A small image embedding model, trained from scratch: widths [128, 256, 512].
Rows from block 3 of a small image embedding model, named by matrix and row number. Rows with one number belong to one channel. Each number is 128 + 32 x the weight over its row's rms, rounded and kept within 0 to 255. All counts start at 0. Numbers have three digits each.
Before each channel's rows are labels from the 100 images, of 14976, where the channel reaches its highest value: "strongest on" is what is common among them; "colour at peak" is the nearest of a few named colours to the mean colour under the peak. Only what is clearly more common there than usual is listed. The data: stained colorectal tissue patches (NCT-CRC-HE-100K).
# convs0: first 3x3 conv (model.blocks.3.convs.0.weight, 256x256x3x3, each kernel summed), inputs 0-127
# convs1: second 3x3 conv (model.blocks.3.convs.1.weight, 256x256x3x3, transposed, each kernel summed), outputs 0-127

strongest on: tissue: debris; tissue: lymphocytes
colour at peak: grey
convs0.133:149074126088123120036066101132103141116133097176128172132114198094135142114120126125139135171104118154167063079104100110130123153145121146117116176118144109102192116110165091116159128096124090133133107111104116088141116149098131168069148149107176185155184166087114154144211076138099122111052118126138143091076101158083151164127185198107155157126093133113124126102174072112162142118130
convs1.133:131108118081120120132121112161147131141095173150146126091120097113152134147169114124153069095071154106126093101147115140124111059119097152142096180083070092134124114083125066139121092161154133109162162101141129154067117131167043038108077157117101165110147157049028195127131125134112146118119109060085117141086159136066138181126200124135134116150119090240106149170169185143126110144115

strongest on: tissue: normal colon mucosa
colour at peak: brown
convs0.207:085157134090200131209163092142155080154122107152123149110150109057096078111149087166144116143108158129162112100062149156103084114120123128046092189063150123130121109175132138150092119165113156132080067121115130145151130128215100122065104106128102121141118101142117143120203124175134100103082148085138084090161157149148127094101088104113137163157121089083131106143068135147177195116169
convs1.207:176176169098099115129109138144060131148133135125115132099144160132121126107142094112123120124123124097168148143060118180125159116136123122191117090130129114102154117188120119068087157153097192132130116136122098089062079091067161171131108078114134124111127132117114113088041106121012144135072103127110098138147130142123132097132148173073175111111176105100146108204110121112116197189140

strongest on: tissue: smooth muscle
colour at peak: pink
convs0.93:164154154107157128162062126098140149164074102124135160153134136111123106159110129157103167162133106141149113125120135079139089152104088180119118114125154109094147141111134112053083135168108127133134125091093121099124136140116181078127173127087071102104059127110124145147159126118140215111156109075100076058142147135134115116173134184126169165084059086155086160145058114136135117114146
convs1.93:169219168090064135031091161178123135151133121156138102106161162151150123100080158122140122130146134111136113066134182123098183179085103163215113131145121127226129098096115115173146106109183174165121112111149184126158145080182103121131128120116155143145103157125122135118123125160190130142133176172103152088118101120066131130148119153139125113112145120113114136105174057167139128126101

strongest on: tissue: cancer-associated stroma
colour at peak: grey
convs0.148:077116083129107159051153194150122096131102109125134131101090152136139101115115112097095150106116071128084119085112086066136158168113148056102129094097127174078156142106061123116130107172155103087110104101089153098134076133145128118159141170125091106110098169163106092138023097121149007146157146115165066132100084149107142119109061117049105101174098109175100121117128133152152151100129
convs1.148:173175142136147126174109137084092167142103178132119132157140154111144129127071098142109110123102176072138204131071082207084072183101091158161153085124131101113142170116087166125155158120155177148176157119149136140132143067126168207174131113151096111125063117119104182126149133162081172137141136145056146104182114162096131130132120075116140111124129156201195148156152208115158110121155

strongest on: tissue: normal colon mucosa
colour at peak: brown
convs0.43:185165074128100123171057123056111107154137136151103093173143059136135129126167135117087145091118167105117144137117126095146128102145052170069120104111120144149128140158129133129072134181163128103113132140114075129146078137113120074168136113160108110138096141183143162150114109178102189128118146105125161096063093178134094097137153168107115112130080157105114150187061181052124220119100
convs1.43:159072138075150109149102133100198086152128109134141151095161071195151163114117112163127123105077097125090179106126171146151137127078102183066111146146123079139096077171130117105168104118136150097046119091164114179142165150162072142118113068109065162131159095098149047104079127107145106091071161133119112088142085119088081145129117198087100107090143194098137105176129124092058154131161

strongest on: tissue: normal colon mucosa; tissue: mucus
colour at peak: grey
convs0.248:125122150126128124154142139131117160153109098133144141092136142082105138173059110130081136137125083107139106137145157159178069066179111098106058131110106194132111127133079151046095140113114091146148069145116122168124069130086132176066093075081110123096104155163137133073121134135039087096148183176026110094110126134110099096088135098115126123160098135114127115155162164147135143134136
convs1.248:139101151099124097145174113103163148057091129188137157187104134122160134128145169140106130148180107181097167149100186148156127116193130110098124172151131091241063149165187176111147117177123123167120151082197162159098163130140163157104123074139109097130190134162123172101082124113088129123132087119116113102175190094177092125116138135152152141118131121172155156111092205113109152064128

strongest on: tissue: tumour epithelium; tissue: normal colon mucosa
colour at peak: brown
convs0.182:142158127139122117178169088146176108126157106134077101079155085104158093109078097074080093115173124097159134156125161102092110088152086197148156160171133123126083110137125199073080105132142159146117123168139173099115112126113125064162117003173121153179099126123121135105075094083074141136080117090074071122091118050149069121121098152113139110207089094108157100128057112143073117095130
convs1.182:121123143146066123117133112117130120138128108085121149085101104160120093163104169053163109136085124138140132151088100117164173123149115109193183100115159125123153156120140126175148101141135125106164169077147080117161141154178110184129166106125158136139176196161160089128090124094097175127114153159097148093159121108074073128172061201095090108161124114172136180103115108136106122110076

strongest on: tissue: tumour epithelium
colour at peak: brown
convs0.82:134131110137147144119160114144195130129078094115143153123145071137106184098137198118112168097148098123150135124124115056158066121073104089084120155088132197117104117096148092112143134175091133125098129089131128105081158098141140076184107070110134073152151085143129078105119159104053098116149175160097164066155106140191125085082183173141178138132103124078119114158120162091113088097157
convs1.82:127083156136151109146050154193079120075107140122059160091132129106135172073115080153080125100163098126081058128142145117148164160105103161146152131113067104140115142153084056068099140099163129113174100104149086103136104141109169122132107100101108109087133114157118127114132099127144106103130158083158080097081165112095101093201099108188163093157130105099099067095080070129122181178129

strongest on: tissue: normal colon mucosa
colour at peak: brown
convs0.0:161086120105128162110132169100105113073164135086101106092116160104112139170130155142152111123154103082123088163179141100160183138143072098133148123108135134065117106076168123124129114089156157174123143128183179148168089119092050073110093179108169109118049130145175055138124147155111113127174128204107120119114137082148178149111149125119108135134109106144098081087107075146123117140140
convs1.0:153130128106131102127125134111067152140087106117116105121097161085124148108052115088090116181128134111104137122109104206138106157103145058123120127135151099093105156112158143085108126134144100109122120121103105120092098102121110130137165062091152101075099153082139144100196104176194078074103113154122121161173120102104063140153084103135118119109106080131145125178112193153170084137142

strongest on: tissue: cancer-associated stroma; tissue: tumour epithelium
colour at peak: pink
convs0.201:121138165086149146131133107127118124122135108143094123107139114076102099176144104123160140115098126112093140063090117159148072143091118122146144114140062173187106087121171108077088147098119167121137039094115127122070138113159121049153129125110111083107139110079133111134137094126150090089143086061142094103085167119172164133143104111084116098153166154095107069114081138129092148141170
convs1.201:112100150127121088148095103149134062089130172178160132118187176103195119113124114119140111126111125074146149161107156177116121150148120155193141129111131118071129141134052126131174149133186116109092143126135143091114139106085054087183135181172078109087082097187086061147047138092079145161116084107119158109171167098119140101089116094157121120104149154145119104101205102095096142069144

strongest on: tissue: cancer-associated stroma
colour at peak: pink
convs0.95:093113113086152129119080107117125113116138144107136119080194151121080149151148146172159100130149099085124125073096152027096073167045100126073118132133102147037196142130092173142131125083075120127155132129166147093068137162141134099144151138140077088068195116118126104157140135137088070142182156097056136113155165168105118163121195109111134144143139099105104085105081152091126136103158
convs1.95:121109110141091124174104136044123103105156139150147069139108108119058159135118114105141127125076074123114105120156113113132090170111082102139148149119103093049128114106100159197147174151113119095058128145119079146121121102081116094123082155116120069144205142128113131083168147090138141109122142115164128088101133080104118132056161079110131163084117114124146105117121133087085124139142

strongest on: tissue: cancer-associated stroma
colour at peak: pink
convs0.9:101165174085132105132079112125116139133114108137145055133157141129147115153029113098127115148123142155078108139132148119102091139086124055089151067088110148126060094076105119135117118138079183096142062153069089114068117076164166094126100049063131119084055113150113110090038138121050104092110076161165111089141093104101123103086108167114120137088078121125114098127118147115140088171141
convs1.9:174145111147132129128136127139148136129142208139091184156116153118150142115151130144156113144161177094141099093138192159104212157150115172123176139118134129173136133114168132163140169132132092158156084112143153164156201109114132196147168116160114123151198137169158167137124138149151168121153195163199130167169134159139114166165134047117108139109135150121142163100170122183092146166107

strongest on: tissue: mucus
colour at peak: white
convs0.31:121118238143165115043108113129139153115156084090163117142109112093103114104089081111133123141142138165128132142135158124114101182141155154121177102106097133092129194125113138080124072135146120123064173113079147146143173124171130111163083026109078150157133098054158117098122118134116132121145132117099093129113084138158063124126150111097115118035154157054175126137134125117174101134147
convs1.31:125147131092112110142127088092113147106179139100141145114088061133111119160126174103126204096150098124116135200082130141127185087171146115093112154159169153177126120151090152096065123127149176178127133108093123225153104230069140215145115216113148100088112117105144124145120095115183076137116144102121065163092119097176128071117084172079128134100105190117116145155147104116116116125101

strongest on: tissue: mucus; tissue: normal colon mucosa
colour at peak: white
convs0.145:152146208156134074122186154110130131151133109123157166123134159099164099115111120079099116137076137095114183128102088132070101137082184116113127088140168134123108076131163074127098136131154093117200144114102153127123110101085127165122122123109121173143147162089154184092129151120127112148150146118130066149090137119076066051141104135120118103034143139079146146108206057228142103127130
convs1.145:141190134145117084100095112108094123105160156157121143126087063115118165130129123119116086101098099122119144170161096145148124095135087100128089145131155167142158213129133166089080095129133142149141111138079141181194115214093182220148119181153113158126127119143139090166161139087229106151133129149120093135141164145184150125113143209104120133078132106167148201125089074118134105131130

strongest on: tissue: cancer-associated stroma
colour at peak: pink
convs0.8:058108098111058136048137126122100110151111095113104111120094185143069101139112126174125156121147107125115100168144133085119087145085125107094111083134078110083125102134119086146123120133093117152096093131107155075070108083153142077175113031086042107067141098131123128147058087096117064125113129104119136122148111091077135097150138102079104141124076150137152099126070133130132145146151
convs1.8:145150149144146104069151134194119141189170188148127165155128193109161120152108095104133126118122143101141140084067159204103128147135140150157165136135102180185171110091076110172172130137125153106195122143133107192155124079042186193156099161122112127079148115148062164112140119107130114079141148089125138115139095160142139104147157078101164134141101105088105144102106168127178109164120

strongest on: tissue: smooth muscle
colour at peak: pink
convs0.165:160238137142125134115116109104147122124152097128114144102121063093112092076155126100137078128110130088150114078093119055100167091050188255117103086099113144082139089135144101099155104138115148128129132130123108105154152103156146121127114129171136105144115103115148175137161144123165252160189115066109114112109097099167079098128150168061137100150117107082169141111119143170141132132097
convs1.165:165255108072089166139184100128114146132108109155140118151171106098115140097113108109178127125135107143114132135100146131128138153114105092231135144113111120142097145131117124134139144114059203124152111114092166117200137153116154156128104148137099189112174141136147170109064138127014103141148109174138144144142136136124124132157088183131143121126095078129142107126124043145120147158141

strongest on: tissue: normal colon mucosa
colour at peak: brown
convs0.140:123123161081084154186099140161061098104140140126106074124180142139129123111075143163077149132070099125153182122064059150144068138119090115081103052094099118119075177162093201076096140162145142133075104154170113163154121118077171145071177133139100107077100107101154159104114145112053121115126108131149089119141107089160078117121146103106193112096118071166137166132135128091128130126105
convs1.140:179100121120128079108083163083127114145129105111115115142153087167112153120157101077102108189122138138090179111068128171122132125137190123061139161139167155120131161165110102152138110164166099096168120138174122164145186175193140098142184085102059095143131161138123157131108065139123094124142178158160103095146083178143157166118116173118142116178063138173162146191149173182139128135129

strongest on: tissue: normal colon mucosa
colour at peak: grey
convs0.193:090090116092134146120057143185130136091132166102132163129113103144142152165105169096079174095071126109130174131131154151138087070176126149122147165133090112155117187182104158194095134111150091162115083115124173146123162109107133154166125105178157120135133120100179163113140148103031084113137101131168123126151121135124155180138085085158152102100118178118100137133104200144126079188101
convs1.193:089115110141107061159020127114174181179147143075104135136080130157082116089157059101165145119121102122146098169137142151141165124161135035102128055126190076144079124135125096093148100097163087091114165130150084130079047187197163146119102052076088125080225113089132147164181094144141110130119138129155153142102117124139120086130146145123091178126172180115137102130112143083121157109144

strongest on: tissue: cancer-associated stroma
colour at peak: grey
convs0.141:097133102126095111102142112154142109105145185115138120117073144127121105106152125124117101096121088084105137126058119090175018168074152079059148070088098106057160087112094191185125147092147144165121057158186120088060142136016151129135116054125088108085063134153115128146117093106043143140170145105112109138118094095131139131134094163139132157158137086092125109138102166096117115132151
convs1.141:122049140149135143154095122097122119134141150166115071125087147087134152140133111166136126097155153138115182066120097130085098123158102020094162116119105130118153139068115129145167146125126115133111187135142059124103128053116191115049146133115145102151106134173127167169087148149239149113133108108123118118130138133123144136140110018118129136172107129123097110103133126132107130104067

strongest on: tissue: tumour epithelium
colour at peak: brown
convs0.118:095162110122144123152108092131178123127164122099156102153107130175123174156125160127128130166087155135068122159085124121136112126045142173129138094133133062109131125155123165144202108127135066126135115123165103075078133158206122094176120120171132146100108209133106116102104116078090107089147135085121199078142147130129132106130124120159141152082139162176109092183089143099176208108136
convs1.118:123078128148109125060049148042175118109163135145086105071115133139162089102061124075072121113116095104110089133105114093119083146097191140148143178115196122085100085071136162100099176117126073119155140109120097059182149121181106131156106174105138112112214136157128158142140126125111061143155121115116082121113133078156091125115086135120080101134134101106126164145162088113145081188122

strongest on: tissue: cancer-associated stroma
colour at peak: pink
convs0.210:145120103096176119177112112100164121096123113080127094126097143117094115104160137105126104157155108099096096169098075102126149149138127145148095138126192118210121107058129109136158115092137127157146112106119139106118183140180136087135167173148088137127102182161110167085105071125090126058130117060099188176127113089073103107180107204156150118105099115191133121131157153081155124159078
convs1.210:064101141110138129082097130180146158098115097120103124079141190120190099137118127148142159092141156125110096133112145136063087108100096064103129147135109114149121075112076068095105189116109090141103080138120126170110103127146144129135177132113123163103163107058119113120139086109179122132090142090093089131098144102063078103132159138079145207156058019071136144143078126110090086104150

strongest on: tissue: smooth muscle
colour at peak: pink
convs0.177:103212099146135082121164123143103140139093099115134170137134123135103160145127139138152177093134131141119131135167126135146078165151068172096136189124179129047155187112116093197133151139146089135121103096115095085146141115055143074100122134136124080124152110112117188106199156084226195109107113058157095110097154103131086122126117086174138133095116156170150155107058107136133120104100
convs1.177:140183146188130096155130099124147165159119157138126154167077101105061161117129113163113163177174150120169160106056172139141077088113183114059175125135086130116130139148103142148123133125105170127111142137104154112140127125193060105130107120153145160124122109106057245140090125116133118109069115174090110126130133112121120129119115160135172131136176194149110127117132045134157169170115

strongest on: tissue: tumour epithelium; tissue: mucus
colour at peak: white
convs0.237:120109088089132146105085128158136130127128103109160125128142061154180126151152102129136170164135126164102167110153128121115171113117083116127132086131183059121103078131132122113005134155125135084116135138184095059115165141046125043134154068159140087128078154144123117110102118119112117138161104105127099184140081068076175132152163113174121119052141122157105113175060079120152073116117
convs1.237:160049128111097127120152094096119148112083191105121094100120143149153061097148106111143139103102158076084172219189163173114182122122104119118120156142114112210113115098156128140067132103144142129090109113000149150127088183138088183089152156079172086147166091129080161158156128110255139134125169104083133065136075156116117108140142139111120126104166110111160121144118173130133084153119

strongest on: tissue: debris
colour at peak: grey
convs0.35:148106080143139075087116131134162142113096076092107126077127082095120140139118090135178110115144104098156065125108100133108066151206159153133134165160131098115144077114128087119142106129160093123119133119110097121071148131090134154224149138098134178096115083141105161086180090091096157106105120091117157093115062121068059115116167070072140085073098164123137115075181056093139112125102
convs1.35:078169174143164130099179102199137169182159124143151091180174122136199138157143188107133096078130143144196124138130187121155174115146108127136126133108162187105113177146149164097140144142117103138128133109100151097172123168198180129056147183125108086122130140124107143148171099135145151145165110112115105140113152116175132225104168092146098164181176150185123147185113181178132127092117

strongest on: tissue: adipose tissue; tissue: normal colon mucosa
colour at peak: white
convs0.107:077168181074106151172130161115136110117089099135184078140137206085104118100114137107105080169066148122114071086098142107106131126102073066236096115120131128056102148155162101099116098099143192130133105122122137157152093103118112069130169159117148121161109087181114118123087133127144083096153138131148146127123109161110170140101107132081099129167090162125148142137155077138091172108187
convs1.107:166141128072108147175156140143151143127109164142109134112134097123136109144108134099129153155140142088106133135118060176114142126111101167176096144132099102138145134160155149172107113080110168163109112129029108110091081130129137176064143124086126199098104131113113144102135150163222138125093142162113146139056045168135112108112123117138146129117154118244097099197141140148164122205145

strongest on: tissue: normal colon mucosa
colour at peak: brown
convs0.63:129162153138088119087146114134095136144152160078079125093129178112161108175109088107097068125138107159159175138161133153141067167066087157121076106122129077182110103068155143183135176092099107138126104095139100097073138128110120128120106102145086104085148165126064092119103132102114099073064129129090091089148164094076131104174144126195099172133091074085062118017104073170133079116160
convs1.63:101048118097132125141085132095127133126162102157117101142099192126118096158138130130146140150087127155164140126191091054151099130170113041164104183098140147184157157107174198027107109098124098118133115174111140108048120174207175163145140126123129133172113142075156130139204118110184063124156094119174143135148133133125127137132163091114121176134126158201156175189148051111115153148140

strongest on: tissue: cancer-associated stroma
colour at peak: grey
convs0.216:124094139152072110088115134102089115160162176134143135133086122110137107121066142171107188145129158108154156121088135064156096132064121146085148024110155124083165094122105168205140117121098066141100112158156127088064117121074122139156139018118072098105100155117139102104104125129064092121104145121105168141098095119138122113115133139035128121102102121111145115161089167091133152141130
convs1.216:121067145159177117146113136095162118166144195149108094160105159162117169107159114145131131151157152103142138092063119136129093150149140162115159125150103113125171132164148128207192097117157077078138161140181079041144095060066177107081141073124187138159074111127135144160085123120086077124210125105099147126105095175159155111171085043142150150173124156107144134129157154091138139108084

strongest on: tissue: mucus
colour at peak: pink
convs0.252:132177126127088131171091150120108147124150076103137113089096068119163088133124116109120135134109088093072103062131123108122077123141098090147108093070132093125139171151094100103073132125113129167107144076120119111082147088211122133098097029085137147093111109155160154141115110127120116063154115187124105136145086065136100134106155126132140155079126101095128116106043170084075104116151
convs1.252:144152167149105109138176145099116125125146144111108142137131182166115175127135124135150183163145133109151146084130160108138184147155158171125173068168168135129132147101155145148128201119108079178109143148105136078124161076110165090121142177184172132119166168184105158114077144115081180171162165201147124121172138107166132145167129105084114161118120131061129165142212090154175148193131

strongest on: tissue: normal colon mucosa
colour at peak: brown
convs0.134:094136137121112130162217173078129129073123117183125111124034114079069066132109154057158100107147092097139081122116125130160095096176103183151095120138104177181096149076143162106066117115067135194113154157158123090129123101141123104158156173145094116119065107095194113100025132126133177118129112123111101207165117098121167121110067163130105116116088104108130134118117112184112103177115
convs1.134:087165148139188090106096108135111088179146137100139115107108098083142096122092129120104126163159086131092126195061074160126146138086124144190197144135145124119149151129133141151137107097144128145147132145104114165125152147127093124141152061120108189065083103135128154105193169117185139156130108188099100121098112117123104144150097210114114113112141107171152114170169195133167085108103

strongest on: tissue: smooth muscle
colour at peak: pink
convs0.170:101183078139118105124147128170112116140110115070118100145122196112162099141126144102148166109132131116086077073092121122122107136122037080154146113114078105063142090127170159085161119130122143113107099119104188124148080134037107119085105058097093181123059100110130085079079112094216142094070102156163119158110138080071091109119151132062133179072119156134133121134089165128137127173158
convs1.170:135138203156052102151155119139089110126163170126118143153145187113144156132114111149113131126108128114155161102164151167096020123171147124124154116116143140074128084169078117184063153164100119157154094120131145104075141113154162179150125134095130125153030121196085118117082128154255173150183138057122156148138098131129143134160082099123125150119128104158102161170121143111116127108122

strongest on: tissue: normal colon mucosa
colour at peak: brown
convs0.247:139085099134144126180169133123126120151124094131108047103133189115185154138119165130130084132110094109116110051161103118110027125065140085107109158122083117201071109129101147092134143099149113166089103103091100085169134114175091131126150170073122128100138202171166105109064154143120069130165155092128120143080160137119181116147100187139147155092092139098147105123127068172086122149112
convs1.247:129158130111104124124098094123131069135108110103124143147135248105113082125124093112122120130107099113210099142100133139099073118101143110162126164132141123060149073143074189134089121163124188110128084171126108216040135135170176155108146146137112109146031122106124105088145127140132176110133132148086126154132169134072108079130093098149160199114121060160127158139179158146103133101142

strongest on: tissue: mucus
colour at peak: pink
convs0.89:169166076144085122136127084128105170116153137150126122109152126161142093146106100113136103119086168087142127095089109034091091104105108125091071105102129119068154158172147155070059116084101122084103175136058103117091102123096112126076107084092073159094162149192156176126136135155024151116090146184093125131178194169128141177156134150048103143130052159127116166132119148133119135160122
convs1.89:133131125134103100166131187118127134121163086128154098150158107139117122137091120127136106175081091091144084187052160208173118076095111149174104186109148118198105131090126116072081128097099105193170107116132124090139137123125057099099115148182151172129136158188122128103109142143177089149128086140094145177169129132143121099127115092097082126118088104098128115056140159113111098203134

strongest on: tissue: debris
colour at peak: grey
convs0.71:102124115118096146076141106143117115118093104083140176133109121119109082127102131099163145112126130134164058076188122092155112142060135253155127122143153114050220119134100134193119117122120091145090126117110160114142156083135106091127108102109133176125142136168129206168174104113191236084134120069129116099117114125141093090086148020163145091107098161140100170093060112105127130102086
convs1.71:157255103124141091103195141127145146130110088154123145170152062156159146133152114116130102118110091126152162120098159114117102114138114106045125140144156127132145113095150112113137126126105174099105150113117143091171151162123138085150156117128086106134108122103078255117140123137024188127112126135108143165161162110179088137142129098149093133122130056255145131128153179159105141124130

strongest on: tissue: mucus
colour at peak: brown
convs0.62:154189094088123105083144112171114147089145133198140142120092161158128158151143125132136124143108153163096133079110085105140000157143109014084133163150136107078157169098139089096141173158117161139116108104075098138105120127150134173100143119149123156109148145165141153108131185143220177103088135189127093132099117097139128128121125149128103137131112159127171107121178142174089140165158
convs1.62:153178171143115148104132106180094183151074054157133112127134118152156104108134110094094114130175135158130123135148151094141095145124134113128146146124143109110095131081140097115092120138119143156146131064180152184187157152071093119181149077145100137137125130125161183108100150096250136136138105199149116111148134078149108118170016164135106097125139152131122162090173077142073112153130

strongest on: tissue: cancer-associated stroma
colour at peak: pink
convs0.98:117152128104143093087115149142067136157178145121199131164140140151111143148143128167106048103184128154108067099156134114117020207155119131145154149117148149130125122162139143106169128116084120082116114146157114120068120159197132059163097098095067082094151137142112110098123096149141099086114147112161120107114145088109120114104139164166151098124113136090188125117093135042151153112065
convs1.98:172175153178089136064089142116111093117111130129093108104090111091130125127117052119098133130142147144122110136098122081150132134080187126085104098108167091160101181118160090171136118180110080112184118138121083144164151098035138157148078129106109143141255095186081148157124124116127124163146118156114105172119144095167127106118209124079145117154141137130064150080106125138176169124112

strongest on: tissue: tumour epithelium; tissue: cancer-associated stroma
colour at peak: pink
convs0.120:136086078149107177155145119143171130089166131076140164148136185139041159078173142086149116101120133083091104090102145104118076177149183107181110159134123186095076143118108102082106139096134067131149138138058074179113118099069174137183116051067121164119202099153099108099117125118177104122122123109170174112113165087109086103114146102164117091122106151097139082132130064129111130106163
convs1.120:115087112151131159151150135127094196111137154163169171124149137080198121133158155126121146109196159102099083075120114167088155176133130164124167178120146142156156140148174078163162127113152163146135152126207154117141164094146152165118131109143063162171088113093122141116190116112098141128158132058146110169152189115090097111106081078149132113133109130241153138121142104114130127062142

strongest on: tissue: tumour epithelium
colour at peak: brown
convs0.122:147134120132079159174113146136099081143137090128088185099152164080161087101098165108102124120075113117105172129166152065126099140063085147080111090069080100139139039169159124094106113146121194161098106127133125143058090132105173167153141115115081137108130113176109139126102119149045063114086154095109113109173096080136038063151108104126100087109097170124141159130123090128163129070118
convs1.122:116067138112108143129158101123130114097142104084118157114158124167145141130191117151114103116129123106118143080129099187118137118107107228173161176137137168189212170162124124078133104120120125085136079205122126120184160174181168152151095165174174111113141171167146091102104140066131138110128136099093147105135148163151139121143098095136129120186149164125163131105100152141116139103145

strongest on: tissue: tumour epithelium
colour at peak: white
convs0.110:142117080134113104165183153164146190123126116154100120173060063102109148097107145134181117129166130111152142146126104159137043109158059202126111176144118142205091096090112169087105064100101168155111158158103103069126141181128141181146083074180065153158100143134102123108054117109140151132055119112143133203148089118112129122104142097135154136148104097060130079134045103102141110110117
convs1.110:100192138149160091101090067106109118130124126097147154120054184139118076129127117108118156138124142137126147195121123152101160125123157040106156067105132096068129065110118073141137072108119131096074106089114110079108136171180124071119175121113143086118144094147169100141117096137123162091149126192105112102147108177131103121131101178126121178087124146177166107195166149079159185115055

strongest on: tissue: normal colon mucosa
colour at peak: grey
convs0.213:109225090136119133051119145151143131100130145118192142068123099163174142139188111104102151115126142115093116073100119108134113106100091039152139138099116109020142136132115063100116166155107120128135162084088132101156088127106119031109170194123172153131118151108144110145072220137131135100129132203073109100129136108092111128154082121142102141071137085137120140199074103156134168171154
convs1.213:132196125125165140093133103090139143118126072101175150136106152163176133108128103139119169162146133138114121135175147097153092159155167101152155126126155150137113170113106134151148105141104151083156150136173121156094152096057131204132176011093078148113114125140144152127174104141189186120182153183155144107139150039128155148157156101141154119129129135119086165190135179186130110122148

strongest on: tissue: tumour epithelium
colour at peak: pink
convs0.130:094185139186093128143112140172087183077149136103166083202122116131109130147154118128152138110150133138169096075147130118132131087104147144134085100175126091074089160121098106120074104141147111129131135088119108151071165094120152099154100087068145141142095109083061138182078139103100067095157119094156090174123089111188139115112134157124122104088089088116182107134071117136135089116071
convs1.130:185144113171131093151092143109102101095121182110124107134077162120136122146160164153087145165154123095073116157163159122092181165121186128157140135132134099215108156139114095088127112110151094164103143153115124138164105128137130141116149198113117218126138116188162098152207131078146167124145108130148101151098143136164120153142160080095083128137143126120177166045122122128162089169144

strongest on: tissue: mucus
colour at peak: brown
convs0.74:130104132135135115064145180114140156101168112168177127148165126162146109134217118114096102147153145140142104147130103123137129180117089203127145108087195120115185128099125107187165071135090164141103143098176106119044130118135110072092139057130073119088233126136146181166143148137130097165128170109147085191146088084159100058105117157132136132129151127061150108139063131105103113135099
convs1.74:154134136135173110128095110097140106118090122087090099097103117154132111129112123098106141153190127153102136187127129073103141163116132164074118088144142118177167084108139150145137142101160141141110114160036178158151150180002072122097099161131163133084159099177148230139181127082100165157198093144101127110157102134141129140115103129142124091126139181135110132046161147108096084109160